A small encoder-decoder audio transcriber, trained from scratch: 3.3 epochs.
Rows from block 3 of the text decoder of a small encoder-decoder audio transcriber, named by matrix and row number. Rows with one number belong to one neuron. Each number is 500 + 25 x the weight over its row's rms, rounded and kept within 0 to 999. All counts start at 0. Numbers have three digits each. After the name is the row's rms in percent of the matrix's.
After each neuron's rows are labels from the 100 texts, of 14976, where the neuron reaches its largest size: "fires on" is the input token at the peak. Only what is clearly more common there than usual is listed. The data: read English sentences (LibriTTS-R). In brackets: how many of the 100.
# gate: MLP gate (decoder.blocks.3.mlp.gate.weight, 256x128), inputs 0-127
# fc1: MLP up (decoder.blocks.3.mlp.fc1.weight, 256x128), inputs 0-127
# fc2: MLP down (decoder.blocks.3.mlp.fc2.weight, 128x256, transposed), outputs 0-127

gate.188 086:514519490481539480519518523533463490520515504534509490503516478454494478508508501532519502446515495492518519507500508500478485521475483547496513483548509488487489523472532512540506520506508481508545462507501494478505433473495451543462480534486495525451505507492524518482441562490505532509555547490495529461514520518490476543516482485505534511505490490486519532447482497475503500487470
fc1.188 084:500492540493541451509516481523509505500510467474450540487505491491506477522504483505483487531446541501482509522514517470510481483495495446509505471495483537505563507504467495485533497519488471453533508496504499520509574516472542524462453493538529496495496508443492502510480466519493467522494500514505489498548507485528522522454499492511538519486486545477528506485490517476546469498487
fc2.188 080:515501520518522526507494506494537470545483478512552485490490478474465517550512546518500505542507498516512535505521464502493488449486508462483529461507488466534487499497463527516486556483532524475505524469546464481470448479492519504519483500506510494525462514495491522515449515488467493462527470534485490506538514498498509520487538507528510534520478480506515486488540529497443502543476
fires on: "of" (22); "to" (16); "from" (7); "for" (7)

gate.50 085:505461510403510490449525518513506540513462511515494526510517452496513498484508545502489507471523471512510499501522499502485471515510484486509490483509541553517489470549516520484511516523458526468506503504492503523478480547498496480547493513489502474472494490511553493488501497524515496570543517487484471525503519515542510496515531499507487528493488538470497554531511535527510528535483
fc1.50 096:512508491503465536509485504482486553489533486474493512519511478496491480497505474526538493507502548523521438524510527479530479486498541484524518468489505508474475545505504497450481482485505511492524511505538489495494491511539469463473523510478501482544484497514464485540500500507490507477471474539501510526506504481440494498469467558522431483499534480530448469488454489485494481461527
fc2.50 069:485527516523463523544449546535497499512525531484454531502498509521465487488486493480503467518558484506489401489490523490509538469521515511509532523551535511487510519533480497499505478467485491483485537523484520499525488505495512486499465509479468527521483486503478471539482493526509522538509485506472475504477517500521554534505478515496500532466514477483507495474456464476536527497502
fires on: "of" (19); "in" (7)

gate.234 096:500538438521516509447467499522511545486517475542487468501500524497518503519506512490530527515501543501524482490508490477532519470520519530503494517525472519485515527486559550507443450546471520500489489469515487506500488541475460544478545483514469476477496519515491484532497461501499498475475481476495498511510481511511484531558513498510476443490457527507469507503492489482502524472499
fc1.234 094:469484477494515501528494495512529467508453526488486531504464556487527464514497511548456484513517484454467532552462504514469460501506521534469471504485472521494444487496517490469479490533477467499551495515507447530483499469499486534497520538492489476510547499508510498480490512424510474493490494500497464494500498517496538512477509477524500507482507544479527460509478473512466501483511
fc2.234 077:463502489463478497507513507446463430512511489511495479512515499524498460505494476505464511490526516519498487495549508496506520502539474461502493481467490473486532491450479489539518536541515495454529500547513544502503543525516487493493480542499489469494464501476488510452487537497476467499527498519528515491511467512434457487522484537500525481492553498518486497517477508493466505542501
fires on: "them" (17); "give" (9); "him" (7)

gate.126 099:505507492503472477477527474536511552575581516534516513475507518496506478473485510473484474506505519491485491529434468487511544506499507534484473484504507517475502484471510521486511520500500496470462556499463481487488498519459509526544473513471502469512458502457542493508486488499540513562497496522517481492473512504490485516489476523523507457503506496492519544486479466502518474483529
fc1.126 098:452464499476465498507540519503531438491468488486537494500541509477493509496493517462501508510520530537484511525540525460473503527516484474509515457492494504536472502508479489518460520497512485449464496484533494517506513540463521469535439514483488506556484472459509459492536495494471516487539513489471489469511494487500449529503497482542482473471515538486468500517504533490526502496505
fc2.126 094:518515494482532559511465519494524516507500481482490464504470515527475458511474535501503574493527481486446485511514547485483495493464482531463489539526428511506533518502491465477480470492487518547481514504496529482529521511484504485484525478527478478506515528492496476486509490508480482507505504495487479504491452474483519531519487491474485535546485533531535529454501465479499536462530
fires on: "he" (26); "my" (23); "she" (15)

gate.82 102:489490448488485567478501519496480468477524487489490500549525491531508512492512459472501495487493528502465522439521459483519450450497499506507513444510499489521499493511511524559503486530555503454538489515498476490484520486521463485495502492463528540499457500556482516516486500463497524510475515512467521512536490510507510467458503449496498509517556482504498513491488508523498506510523
fc1.82 103:515526470531466511518453499506497495514455518489494508511505488503478547486500491472488529521489560470510478518507503490517474467514541493488515515480482505485505487484480511548528458495556519497517482550527467493491574503517491508525519507529503502497491466501478502504479545490523493457458458527492553541538481504480501469507462482523477525526539463488502514504444502499486479527470
fc2.82 090:468504442499508489488454493515509450497432495468495421491469484506507490485492503500495539532538487534515493507539517471477487491500492505473490480534511536545511479514520487484516493506500511526518476478535531515498521535493455525481483559488527494467509479496504506488522559508506521476491499502497500552535488468476476474518512513497503455476488512510527525550473502518504489523450
fires on: "looked" (34); "went" (19)

gate.142 086:532511524495526497479499474505533501505498479480530511483504517511511484516473504524544485530481505473480503475469549514429518522518512497542462515484459512487520516510498499498565493541494547492504525491519510477503481508493525551499478543521487497477486490482504516551494505516459519559483481478490575497481529482524525540515506479516498480501467520470518489478505470508512507504427
fc1.142 086:542518543486544505521486482501517504504554510453486521488488497477495519446467488532546466455499493510456484496503496509519499475463513469529457455493480494460481527502508487471497487514498510487495501511518469485532491456464498545544469513519511511524479530471500493504547502488491541505490482503427506508474503480475476564508465500507531477528503524516529473478468518501518505519482
fc2.142 087:489524489468503492518452473510490514509510485492485465493502460482544527548486527491524479491498508491528484525552552520545483450513455487513509530482522461497431486465521502491451503465432492522519477520500475473536483521520462494492500505455525474479475485519467499510496515507494516470492511511519519495507509458507530509496522533506488515517489456477537490498471515513558486489511
fires on: "not" (23); "i" (14); "don't" (8)

gate.66 095:498486468514510475498491475508494516489506494494485481465472469539538458445470513537509495513496506537436489488503494510491497560492470499519512565516530499504487550509501476501482510497488510471477493552495533502509545519462519488496533475454492506514478507484479474496523537535504522473455483484482498493536489500471526498515504511473461568516510470533532470532479510479533502464493
fc1.66 096:456503530511499475472471505497557482487502467497477541493485505510513514513503503489484507485519494495514471524477513482522508493512492562508484503533495502536526483556440477494527467502482512491483541533511485480457513488496503473502497560482462493506463483477472496535512469492451543486475513482513488516482484490444510451518489521450472485478545510475542529487477454469508480495484
fc2.66 103:490493548478473496519435466524477528514510509511492484495510500500484544495495515475503461504489516460548545468482493485485502491508492507474453508448508511488528496529510505524480497549527500473536504491493497496474506494443501542499494499500520496486553486493540489478503495522529495509439527535514489500533525493539484565492501507490512468557511525458534492496499546469545484495498
fires on: "and" (22); "to" (9); "only" (7); "be" (7)

gate.138 100:482485514539463503517494485455535512515510517496525517489526484505509472509507534498540497554528541487488532506489486502520468520465483519492537516497493446516537489495531517531459473518477559528537500485548479516503530482541489494503480483515527515528503477522457479464491473462480489486494491518531511508509529467528512450478526508480451515520488483485486503493534504540468435481488
fc1.138 104:457492459531494473510501515484492472449497514510512488508497492493513526508496442501502446471489500472488491488517499466531453497535561472477521520522456509507485512438509439513510517538521507487479523514504507535523479497509499455489542479498492538484474492509502490513457523502490544473495474482484485452501497481530481536518529472470500537523490503534571502503491529497502517494529
fc2.138 106:456535470513481483464525515536514489505494549470550508488476498486513473501476481527479511534494514465478478505473503531488468502510547473534501524517470498517506522521510548485538497504496492502451488506526473491530486540520463516469494505488519464504546513496479492486502532528500523463493497485490512511486535459502537543556516510512466494510487491488559493538467486498568469464498
fires on: "his" (55); "your" (17); "my" (11)

gate.191 105:497492474511492532542526528509468495477509497453524536526484517488474537490467504517481492522471525512532459475545538514517529497506475491507555542495490479441494500497535474480509469508514517536511480473510486495573493502512490473488482513468505539506433528490458487497553504475468493486509540486531531464513539485488505464493492497493512511504496541482476506483505474529468514515520
fc1.191 109:479530546518515552519501513477471493497498493511546526494503523485501512521475488528512494523478522522491488516522489466515503480520498530477549537476540479470505513507546510508512501518505437515497490511540512495499501528494487473472511485528465438523501542540488530485541512479499505475486508567458502456531532454495491498485450522470492497487458506496470476557500495480483492497532
fc2.191 119:507541447497537517531531540517495521506489469478541503497486486496492478520521581504512560490517499474515531483528519538477508503483503478519478477511489478469469509454513487509533502509423469509484502453502495510514488482488468512518493500517493524502505515490510516537495495493481468504461497457490503535460473509494477518449508502486514497517479487475507445562526502537491510503457
fires on: "and" (99)

gate.149 088:506492461463499478530551516487481476510511511481503474501497535516483511500455500506526488493474486535489526478527507486523513490494498498512540503485514518481523500514481486469470478491506444463513465506505547500539460508451452502524487502547498484450491495562460498481493485492516486528482503498534511489477516491483467485526557562473503475447524524491499491514507571497472507516482
fc1.149 086:521494484481469463513505509485497482490504587452466468513474516532480508480467502444491485475504507483515471479547491468524532495525551540489510545505507526521523510518526520491466502511492499481491488441518536475501521513473479482471513501513470493493494482522438533507503471492511499495473499520461505473484484498513528504521542489488518448513516457546485490520525539485511497469483
fc2.149 078:486469496487469538499492459520477514501557461513576494501493453542526501481487498468469471498488493510507485521507517462509502467507496497491499499516500531506519542554520545511435506501491531471503491454513449499494505543518513475494486436503520494487501481502519525477518480479520503515475472509537495492555521520527542518476504471522515542504523523518520530481526494507494506481531
fires on: "in" (18)

gate.78 090:526501490507500465485497509496503469545529464492493465509484474518569485486513531504518521455562473445509501516482523505531496482513543503480532526484520547519486443516514526494466486518526472487502498462500544473504534510483466493491509494490493539468521486543470514529511527488480503516491509487478526506477504518493482551489502505465536466454489537525459481509532471491486471495467
fc1.78 086:501519484483506495506488547519541483514545494466473481506516472471503495538496511508505497490535531539516478470517514498487488519490516530531502513524512487501527518536459506525448507518470517459521516533489512553527506506522528495509490478511523513469479505525497462478458465518503506493538464501473522455535516490481504526481469504540468505492527547496510512478474503538449520410488
fc2.78 077:453511512533481464497507486495479506521510515508499480466462505517539525481549502489514484552498501522481479497503468464498473526498505561491468514500545470541476475506505478534509487521494489524441509500525473503521592497542520511489542503482503507507473489498522534515489478487491495529444551487466465491520455496516510499515470515499474524504506495534523512514510494465513537509530
fires on: "in" (18); "on" (8)

gate.132 095:466538536571500508505479512514472528496545478474519468513475513470474502514528509530530541489539543520502482510500508472512507505510476524454508517467515491470485479479538504498468433505479493502510464485530538479509508469501510460511483526495499434501495471433475482488517472509528470533492480528475515518488561518475497497488466514543472513492517516500478516499506473488506494499502
fc1.132 090:514454489476505530501510461493495484517502480447477470521504448527512530538528512495505492438515441513524526504463516517474502486503514514505480474508464486503483510486510490505459522513489514526521471459505476563500477535484533468522497481522497524498497540499534529531435456538503477485489512469481498527487473521567514480510524481498475488533505497515527545498516503484480476512506
fc2.132 084:514486541512544493550485490499489491472508482458469490490515519462511574524438512514474494466524474503495486545505484479530531512485539498483491470542520544506450509521446502516489491487525484483498502522519484463518514516514493499512502491463469494485524508469482526489491500504516494507509522504501487512515486528538462480544456530486426494482501468478527470475488500536526514534482
fires on: "his" (35); "their" (12); "your" (11); "my" (11)

gate.206 097:512478529519479522482486471503524525517510539519503510534521470534525507463495512464510502472481507494475545501511520454502526492487508496511554463568467496474519464495476469462507491465525505511527478511484506491540511541489489488498533499520518514457547451490483518495543505511542505517506542563498521533513507472485467467458483496499459525496494469526499473492513529454485510511484
fc1.206 105:544519478518502516492510548502457478523484473489516501506469521485519463512521504500477525508511507482538494495530491545453502485535507541517452501495495504495484515530535495502495498520478487477434515491542497552546478497473532468489535473516493484528490515481510494447504511506478474481456455501473470422500521490514523501494488496524550453478469494483494500515474466500500505528527
fc2.206 102:570494498439546488490522518492508513475492494557518501493508466465514479507478519531513485488538471529509493482474477501505520493503507487508506531511484522472487494525508495520534487482484486505483496509470512520471537472553564512473484501495552466448438493530495498488520512519521504515525504520463542451537523496521539500460487460520471512493495490505483473538508532473507498475507
fires on: "his" (33); "of" (17); "at" (16); "with" (11)

gate.56 088:476473488502535461507465510558470492506517542505507452506485479494507485492489447498484450508483528495509514524525497547561540523562469479482505490506513492529512481500502495494522531509505527490516521465541487470517456481483497472501531507452478527528529483503513500486472519506495469458468545517502498509488486512453478514500504505486460516498530511514490513511511442512470472515442
fc1.56 098:516475508515482483518491520512500507457505500527481525447520501509496481550535475494526548488500488515472503448480508464526496488482489499457500505489508500496549519479501433506487523467524545478526494516488571467508483520538535527455480500527497512449499525497511524453464499530486486498542509466486490491476480487539511498485497472512486505488484451482495436497484507501513463492524
fc2.56 069:519495479511525438474481485503511494438509468512511478509484471523513499467558512525504515494472503533495520593523471520477479508503536502467497511510547533497519487501530519502517508488505549503497523462454461498481490492467487509527487422477510445478471485473446481502512481499515526489513488500485495519513488518488483499524519473483495484494490542511496539455512510516491491501492
fires on: "them" (8)

gate.110 108:552461510533493549488489483530493486502515506521508543503516519510520501504502503481470523518514482511507482542533530474513506502520519540524533449508493514478528500502475474506529448540467527495508545514499486467494505502481512484486489500510413504486489493481513525503495512470477496509502488533473481460523514470523484444516510479494463545528545516499492543489485462492509441491552
fc1.110 106:511525507531545489460531522514495512510473480514490493512507498547519540505519502482556517473503485526514480502508496497533567521492511475500455501530520488493480497499494489509446538492488473520484527474504511517531489493460480505516514491514566507481530498502490426525498494535548547483531487502507525487452510524512487542529479488471509469485516509539501506516451485510524473468455
fc2.110 103:461511485469488499498475526503516504538531507500466459462507500487498488504518483493522484563520496551514495542459511553477485494464508529500524474496482520488532478501522518488459487501508449507511512500476538528564537496495511473492463505515527478499487471514545485515496496505518494512510515499549499535525450503463488516465522482472515582529482467523496473523463498491485504488510
fires on: "his" (55); "her" (12); "the" (10); "its" (7)

gate.29 106:478542499512498501471509490513506541525499471496500500493507542477555522526479509471508490498472514514507467509487500481458562518496489503508509474498513455474528496546528473504469520473466442470525494519489473507499512552485534519503484503512583475504523478520525462452478491545486518498531475448471503513489520491479480481500503515506495494515504462525489513517456477486555506511473
fc1.29 103:504464481489509473546516469475508486475499541508472467468516473506473476510495508526456506461521464498481525475522511510474446485509466510531514559544472524484502483497510480471493526506505546552487436477513491555474475481481469505472488515497488517490450499487511509491506516515515477513476501522522521511505498538504492537538489520489560536480498505496503492506534497509496546547463
fc2.29 110:504480481510529527498527492495461491518452549471511542524522463502500505484519488530498476528498477508516526528496470497528470484509514481505506525482460499524489504531527443535513489479525509492493479515501468525470482470492472506500482483468533503505477473496460547509482534474488517501549501473475515464497539551518523460502524516526525467497477466474535504474479490498484546534424
fires on: "he" (44); "it" (28); "there" (14); "she" (9)

gate.162 114:490501526502517534469496523505494535471485487467470522496472563511474500493486477474515516486526488491530483489501523487513526547509486465488537516471492544486492508570487518489468467519530487516444510505517483511546551525506507445506524493508518477500481529476547462508459501513488507484507463468503490492484514506441500434482525512469510507522486511493527516504505488487536448482484
fc1.162 119:526512532508506514483484488471472518462508507485480549498495572548493519487454456497523499526480476521543490476526468548509495507518480463510511529456461537482501476531486507506465492480515512500470514477481484503535539523459537460512487507518511470543472541495504492524513489489482522489531473509488488512500498507415480485485548492483466511523487526491479508480473479528499509515500
fc2.162 133:508510488471508500485529473517533512492487557528489509520487482496490486485489480537541519520507474506486484511489487485510461485514532501449521512495463473454485458483494506520541478521554477512524493571504503520505482447502538487469496515493510528463494445529499554479506487479502476514491483468470542504481431514527473496451487503498511489454534507515463510511516477486470501487505
fires on: "he" (28); "'" (18); "be" (12); "she" (10)

gate.92 089:465498478504484509486459470516521503518502523497524526498507519514530487513466456509472532469487468487486527525519463523481510476481494497500538508460502521549535465480491527527543502529466506505517510472533487453493517513508529489495521508563497475514517479495537573521489457509506478475556516469460499484490470503475507470504509504520491525501521503462500528490509537488473484424509
fc1.92 086:518504551502535488479494464524481488502488569498566511511501485486547518520465520507468439455538493488505498483543492491462498489454497516471510480548462521499480508495493509541528477503491541518518517444525479523473527451458498510494495525518484460506527516498482548489521482492498467482536520491492472498517510493483503503494459541491517516491503520528472510519519503505485466476513
fc2.92 076:574496513477499547430516517505490522468524518484500506525531472507493512437499521538496522474512508498512497487532523465445514483504487516537522497512521498479510495506455522536503459510492490543450471471517504480489482489536533494519465463504486523488457496494474462506543537543535514454486490536510507500476485506491486488525451488528532474483510532494485515501496497498513503477514
fires on: "his" (11)

gate.251 093:519523478481503508475521458477511509519464492506503521498493547511512562546486507514494518487437527558511489488523531522499539490543554499453488496495508493481511503425503524501496497483479455460534538485506510464470531529503457511480518479507506488536506455526491505507521537508469466501508506500491461501531554485495495470478491465477482482516530510507494534535493492483494508494487
fc1.251 099:549477497556491487494500525508506498491509431518516500525541497490491476478517461484500469490534522473503476499481516514546460484482514502560500495457535477539471511528512485500507513505532495514456473543527514513504514457466478468498460484526525493493462542484499509498478477452537514503513480510456493571513518537552515503501481490511466531481495486493483519517482526503522496499492
fc2.251 096:516490466541492459472467514493532473503491559509523468509521490490491516527497503495480457478513514435456507519512511489481510470490501479548492496509479493531490501507511453528520492501491525506516511512474520463490499494480485530511487525517517505522516490469441465511476471498469445486506540482515520470553489490516436469522530516511521508510497446490458489484532498510539522546471
fires on: "he" (65); "she" (22)

gate.145 084:517510499533492463508499456451458531507519516469472506515499478508492549477495478493503470480473521554483457514513493531482467523524511524463487528507510535540538444479461489478509440520511502533516481513471510516518493516504510520505511479512489505472458512483493469515463490484535475509514510530495510493506495520487479514484491481446482517466523554506528506483520536574478513470503
fc1.145 091:527504504499475528503516459479472487503513552463477508523469470519488559488473494494521469470493526571473511494560519542449478490514504495499524511498511446504488501499502465503434496513519494486459474514484462498527490537495514510491509520504526497493465503478512486561526519494522479511523497524514522484507478500501534497486513508479553471478501519535486506549563486526491515499485
fc2.145 076:478523515520467498478512467496492515544518512478468508497499531476526507497482512455503522510480534443525500519513504458484570520494509531483502494530590480510447465478509467512483478536485489448492508493511458511521490531475539501511509452513509513528515509543493487474493488480485473498452554517515519498496473482517509473467509474511486466495486522477520518487514461476504512514518
fires on: "in" (27); "have" (18); "had" (18); "and" (17)

gate.62 100:475498486501527516493543467495510460517479525558465531530511473535487487480520502540460507531471485498492501496564476494494480472504474512484528473499488493479478458522510518435477482549492504514535506475515537486526508522499532504531501471524518466453528500493523517510487480535504495514532541495480490429500514488481452512519484482479499515484499475482492502527513490507558543519501
fc1.62 096:506555484505498475517470452479488505479537495499450509484460499483481511494519454533482498483474509514485459476475480528530562507536536493506497554469510509554483515490511456522541504471508514469513479537506458493481497506492495483532517502526518528532484525433473451519464508480474491506471468511497483480457503488490502477525481496486493500506526522492465504513509470507462518469475
fc2.62 108:504462482468501521496501461446506552471476509481522468533458504492512520506488504479423484496485475488481479508473492527527487470534497495506484491510489524448509490497467505447533513489421467500496500546485503530471551494480499501528497487516505534499517501514531489498455502508529540481458476477491503514498486513493572538517510478473510479501497498454517499494482475522495487504519
fires on: "at" (26); "of" (25); "for" (10); "with" (9)

gate.38 095:509496484527523488491538512477513456517478477469506490513486442509539515487509526507479478509564498515477541495523463508478524505494471503520481502494447518515551490534476429485516536499497449512496496500466493491519494473488491468523498526526506554509490458502513486547437495461487474513537518503483486513510462491489516494486549529491488484491532501512452490490499534544503495481482
fc1.38 094:474488475503511490484518504514515485535458459474497510488483493445509485497520463515509493509530521501462523483527538453491535507511493476514534510528485507533467468506471470461465459536490521515498459528500544461539540489510522459522507477486560535512486456514457459501456500456506480487516502491507486501479472489492509481522532524500470493497532512532476488476486456482526487524525
fc2.38 090:464505465510483492561458525486463511504545485471506487487526517522522529470480475490534470499516451505459471535526488495537505495549477484514499484480451518540476532490507483493472519502495499497473485505481504503524511500536469496534475520533494504476473484544496508545485462485483485512502468483521494475521520550533538493517480530508519492525514542484564474457515479499520524526478
fires on: "at" (34); "in" (24)

gate.177 090:503481517525460494514518477524530492485506530486537526502531533479440514504518533503453470523478492477486513513546532480516543484477535483506510490484506492496516501534443478478500473491520496477481457480458494467543498480505493452485504494478476499509522437498531484472465510503532497464518487529481524493539509494482480526526504505500469562535490527484545502515492520489482492447536
fc1.177 101:541471558452468510519505508499487517467529478530480455470513530525453504481499503492486514494532516500522486477521520513510481514509513522505531472445511460553456517450530508512474537486498498509495455506481477491514500517518481529461501550448509516556472513477510498467504491497455524490499529518512560477513498515539528504495490506494513517479476503503508506534499505528540527472487
fc2.177 099:507492493506487508490500502534478511463465506488481493491527545534478486506494546549500535495507513511505512498480449504500516496478506477518501473513486510518472477507466507521507477452505529525528466433507523503479509484507456491509532466544465466476484544482544515478534470520473496524483514489452484473513493456533478483507530546505447492509515532548483489516503521521469539489549
fires on: "his" (27); "my" (21); "your" (10); "her" (9)

gate.67 111:453490542486499496528535508480495532507474479507503506540515508517483485460479468514492509561467487493501533533500518508498541478567503530497524508465487479484452501501479479479460550493465491488481506481534511500508503520507515482455502504503515530521511477521528510504488478467510484457460502457463514486491547518459507505517517528527545518555497520473501502488539531527549524507496
fc1.67 113:518553482488473517498471509484539482507489519490504540471505520468516542485519501527517506480561517519522478412486504503567477526478489492550494531525515503513463509459492524491541480486466509552517509495496496523503444500510479502493522518550490520470499466494536502518515523553499513523522456490478495491469490514477490505511482498497508524497529519517499475476491448503480512465493
fc2.67 118:490525489486488509481498512535530528515586531471503472500512500500468484500521520485488489497553487541539472503505496525443521504478529504449503505533516512478540480507485468504497541504482515514519480500545465520486465516472446499491515450472501497483477500477515525471520521490487539557506459572477508488493506541474517513479475504518516502514499513503489523500520487520453497521514
fires on: "he" (27); "you" (18); "'" (15); "she" (13)

gate.205 087:520473436517528548470501542456538490512514507470479447477526506501505498486487500524501496493494494546478468465514495528462514506551508503524506530476486531485475495487490504480491514515488520495492488521473501488554501499530525455524483539472502539512443483464495528482475505518483491491493502511483506519496503469544520477462460498519490539513527549489528495495516547513455501519558
fc1.205 092:538443531503522537488539487460452516520485523499507507479516528519523457521497497527531505486513514518501489469538494489497556522497503507491477505489477504493494496510494493525525489479476560519522547494500498536534504514484506464502531491527469560499488491554470522478512442532504526466491485487512525550458480489527549501479508495527475530540537512498492481500507490537480532490511
fc2.205 080:458506499448484508485453502531429527505517510475509525544445486495529456467502502499539501495520493501513463477514530481480450492512523475499493538499501497491463557478494480483472473504498513495489534502525480510503542515502489530483508520518530511526466522457506508482484564530536516519501497487506489516459477538485522502504487551541485467478493482514484500560515502496523519498511
fires on: "and" (72)

gate.180 107:488461467492471508477523507494518526450497469485535471486516494502518492517513520541505498560495459526502515523496502504528507444497480506459485493518467494509483483528480517473501477524436498510533484491507475536528470493514476505512459577485457476481497493498466553492501488480533494469462534501516524523477481456474504496483510503470454507506532496502505492467457523471526473479477
fc1.180 103:499484463520486472504507506522491456504472519539454491497555499485482482481475501482522512491479491516463516534496511518544454468526446493504522518508470470540490461502493498504449516491535519559520493517474552484517531500477490504472491467510516472500525486505544518522516516450517490521512550482486478510502496532529460492439465494518504492506453494492465505501513481505529523458487
fc2.180 105:448503480526500490502468533520487477488534465475504527519464526476513510512503497500539500480486491485516481494526536466497531501467469469536467496471552489490495482551520545518470490498491525537507509491485481516544474456532512495482490532503543505464490479528498472514492485483471488475513523471517436530517539515512505485490492520494440522538438505524479507527503531516539476493483
fires on: "at" (11); "his" (8)

gate.101 104:433481513528516517509494495510504469485521477473499506504489500517457478503513478471512502503541530525489499459537477461485516458485505549522507477488484488516495503525513486534466522488479502466550488554491528493531519555513515447481458490491505529479482491504453469500455535493500487454492505509493503495498546464494521541458553535512502504497513522512485465533496514475499474543496
fc1.101 104:505503544540489473464465525528507545509536506465505463450501464487531474485465474527524494484505473517493492537482483471478491506466478529474518514496507458469540490431477503493505507517475508504490527463496491501439525506506535534517503539491466461502532491503527483477547506525477525533509484477472484473472515519513499528481477465452503501518493503468500499482472473520471499462517
fc2.101 108:523478493504528497473476506517513517526501475510475497513512494491547445532478553528467505538476501468502489473491544522524515504489520506487495502539510525473497482508524506454569483479530484451482507504474518482447491490501487568490497443467500502551502488486521499496497520499474537480496482497514479493508480481494504474532450488503505543481479458496477446509470496528465519469521
fires on: "in" (30); "at" (29); "of" (11)

gate.227 098:495504515436496533463526497463501535462506517505487474478504518494533514506519516467526531469535498472484503481511477488475469467458490470500523512484458508531511481518516489511504498489497503492500488466451481490547483486550520510483472518495467484493510461471493511565541518556481527503500485511487478503489423511494508492502508527548505511514491566492508485527450508516524511495532
fc1.227 101:504500498476533516463502463452502508455486516530514522467471467444491481516516475513499524461509485523520489499485500481484477511500479459480538486493484521485516471513542549479511509492527493530512489481476518500539476476537536474500498526495461473556490487439496511565508539522460506536461502538478484486496475491516507523506489515547507525489524539490508456504492472517514485460499
fc2.227 117:503462516503455485476469506472533503486482506523495513449454520494479547469484518531516494486503480468523542508553472497496513504524484490501524486488529483519483508508487515565530529478535450499510521484521501531521503485517464512536455563538528516491471517474490451551518506542481536506514491515514502490524456490523470488519500483464486518522487482501504532504502477517519522464531
fires on: "of" (18); "with" (12); "in" (10); "was" (7)

gate.232 101:484471442500457545489454515473496469516499488475479506509509460481485544483486547445503508530523498500479500458517468513546459486525510533544510522505526504542492474458442512480500530497500517492525505507505485481503487481552505439516477482559531455547471469499504503516523485498518498498503510517488522470504527520500521512480501503461510495486523523513498493495500519489543469478496
fc1.232 104:453490470466483534516520522469522522508501494509461510492487484524477551464456535513572494517534457517428506460505498491539490532528460472520527513492487481475529494474481502493521525506492479505500505497506467518527498480499462477470479513512500452516529472480489477500525469510514468507493471530484463497524505538531523489449528504492484509516494528511505454521486483498497448502529
fc2.232 100:500522510485429475515517490518497470510522509525464484493530524505488531508503472473517471490474521496507515487524510482504503519437471493537547487456506448554497500532475525521498477515469491519513461511489499487525491483488523490553511490491491499483497518501456517490496509536515505522522540513520516526477497471451517509534573486542447509488517556489512506446529515502501519505511
fires on: "of" (88)

gate.98 107:508505465505464511484494473516524456490548490484492496487477534514485507519523516514544487515510488532506483506483499496497461516543490559514524491529506469529506499498470461479436490517488476514548469521497495538510497532489507494530496508500539522466533467488459549501499528531467478545470531559513487503536503503492475549544548518492505513511492504532525525464497502481521532474489
fc1.98 109:509499468468472474478486538514494490510516512452466520486519447554491518524492518515445477519520503523488486461544502539524474516499504502499469494433469494496502489487517495482536508523505486494550501558500486496506483528505518506511476462525527503420517519499499510508483513482475473513493504508525490450529470497496481491502477469551458461520438525509487505497473471500491511509508
fc2.98 113:484468518529509528519469509505473463516484484542481496512507493546465525528501498528444496468490434478499504531517484482537521514500475501522465508511461468488467521524488467477490527498426494533550477547490507520514500454514523529501496509515505483517495510554499463492524475546508516478494499491524495501515510497487520513508472502520509492468512567526510458519487472496538474487532
fires on: "of" (61); "into" (15); "from" (8)

gate.249 087:516475521490528514521473476500526496490516487500466502469503537492485489523493494521521526463480537521509452521537494493504492521449540490538503483454467532532481499496476490511449535519489502457537499511486488517544528502507503540486439505508482478455497494473487508498467485528516516494490499512451539428479488499454474520516492517493519507503503548513553492471488465521472519522479
fc1.249 095:514524493476545516497479472455510508491476443456475513458562529500480529494482513512470483485503507485509505525519507530499498488466540504495528528460532493501507496476508456520510561466519502486480508481503474488476462493487484528462512476504485463446480502513492465493505504527529571506513525512489476486440450483504501483487490481485496499547494537490512492493510455481509530503467
fc2.249 091:490554507504515485512505500496506481518496514517482466514469538507507487510502536485521456509484489512519489507515497491511521537493523502496519483466532491499433500465526515487461530520487486467511529526526562517531469495524494535465545494541489484480494531517510468471486514514521465517467439521498514492522524458463504516463523521497529452541526456488532489489489544468526466473489
fires on: "in" (16); "he" (9); "of" (9)

gate.57 091:482509503459524506581483471456447467463484498496497479520536501465487526507568505510522472475534553479470509521511469487511468448466509525484544524523491499501525491499529501498504497520459505497549484527472473468498517492501492456504481510513543492521521494471467496547511511529476490508529493490491484508495493494487492520529489540489483489514478490479500472478489518540477513448520
fc1.57 105:526488480533472509548503477481470475490506466476493519516475484516512502556501507499509530501474477532499504506478517513491493525505499542483508502496512488558554491478458478510421483486488496492536483522515469541528513510508517495470502542501491464494502496515529524473470507453470482489442556537501491500545481482498471478485497525476512532529509532513517434510493526508467514515526
fc2.57 096:503529490490454525547481503525523498477508507527514513525507501481446503540497539472504493490488449511526501503511517479506550500484473532517471481471508466530477478571522511509509509471487517473535495523458455500510521525467523441487436497514476481499506536472503515496465485517478504519543525474503513438544483499506513535524517494527477462492503480512511476526512494482530509509490
fires on: "of" (69); "at" (9); "to" (9)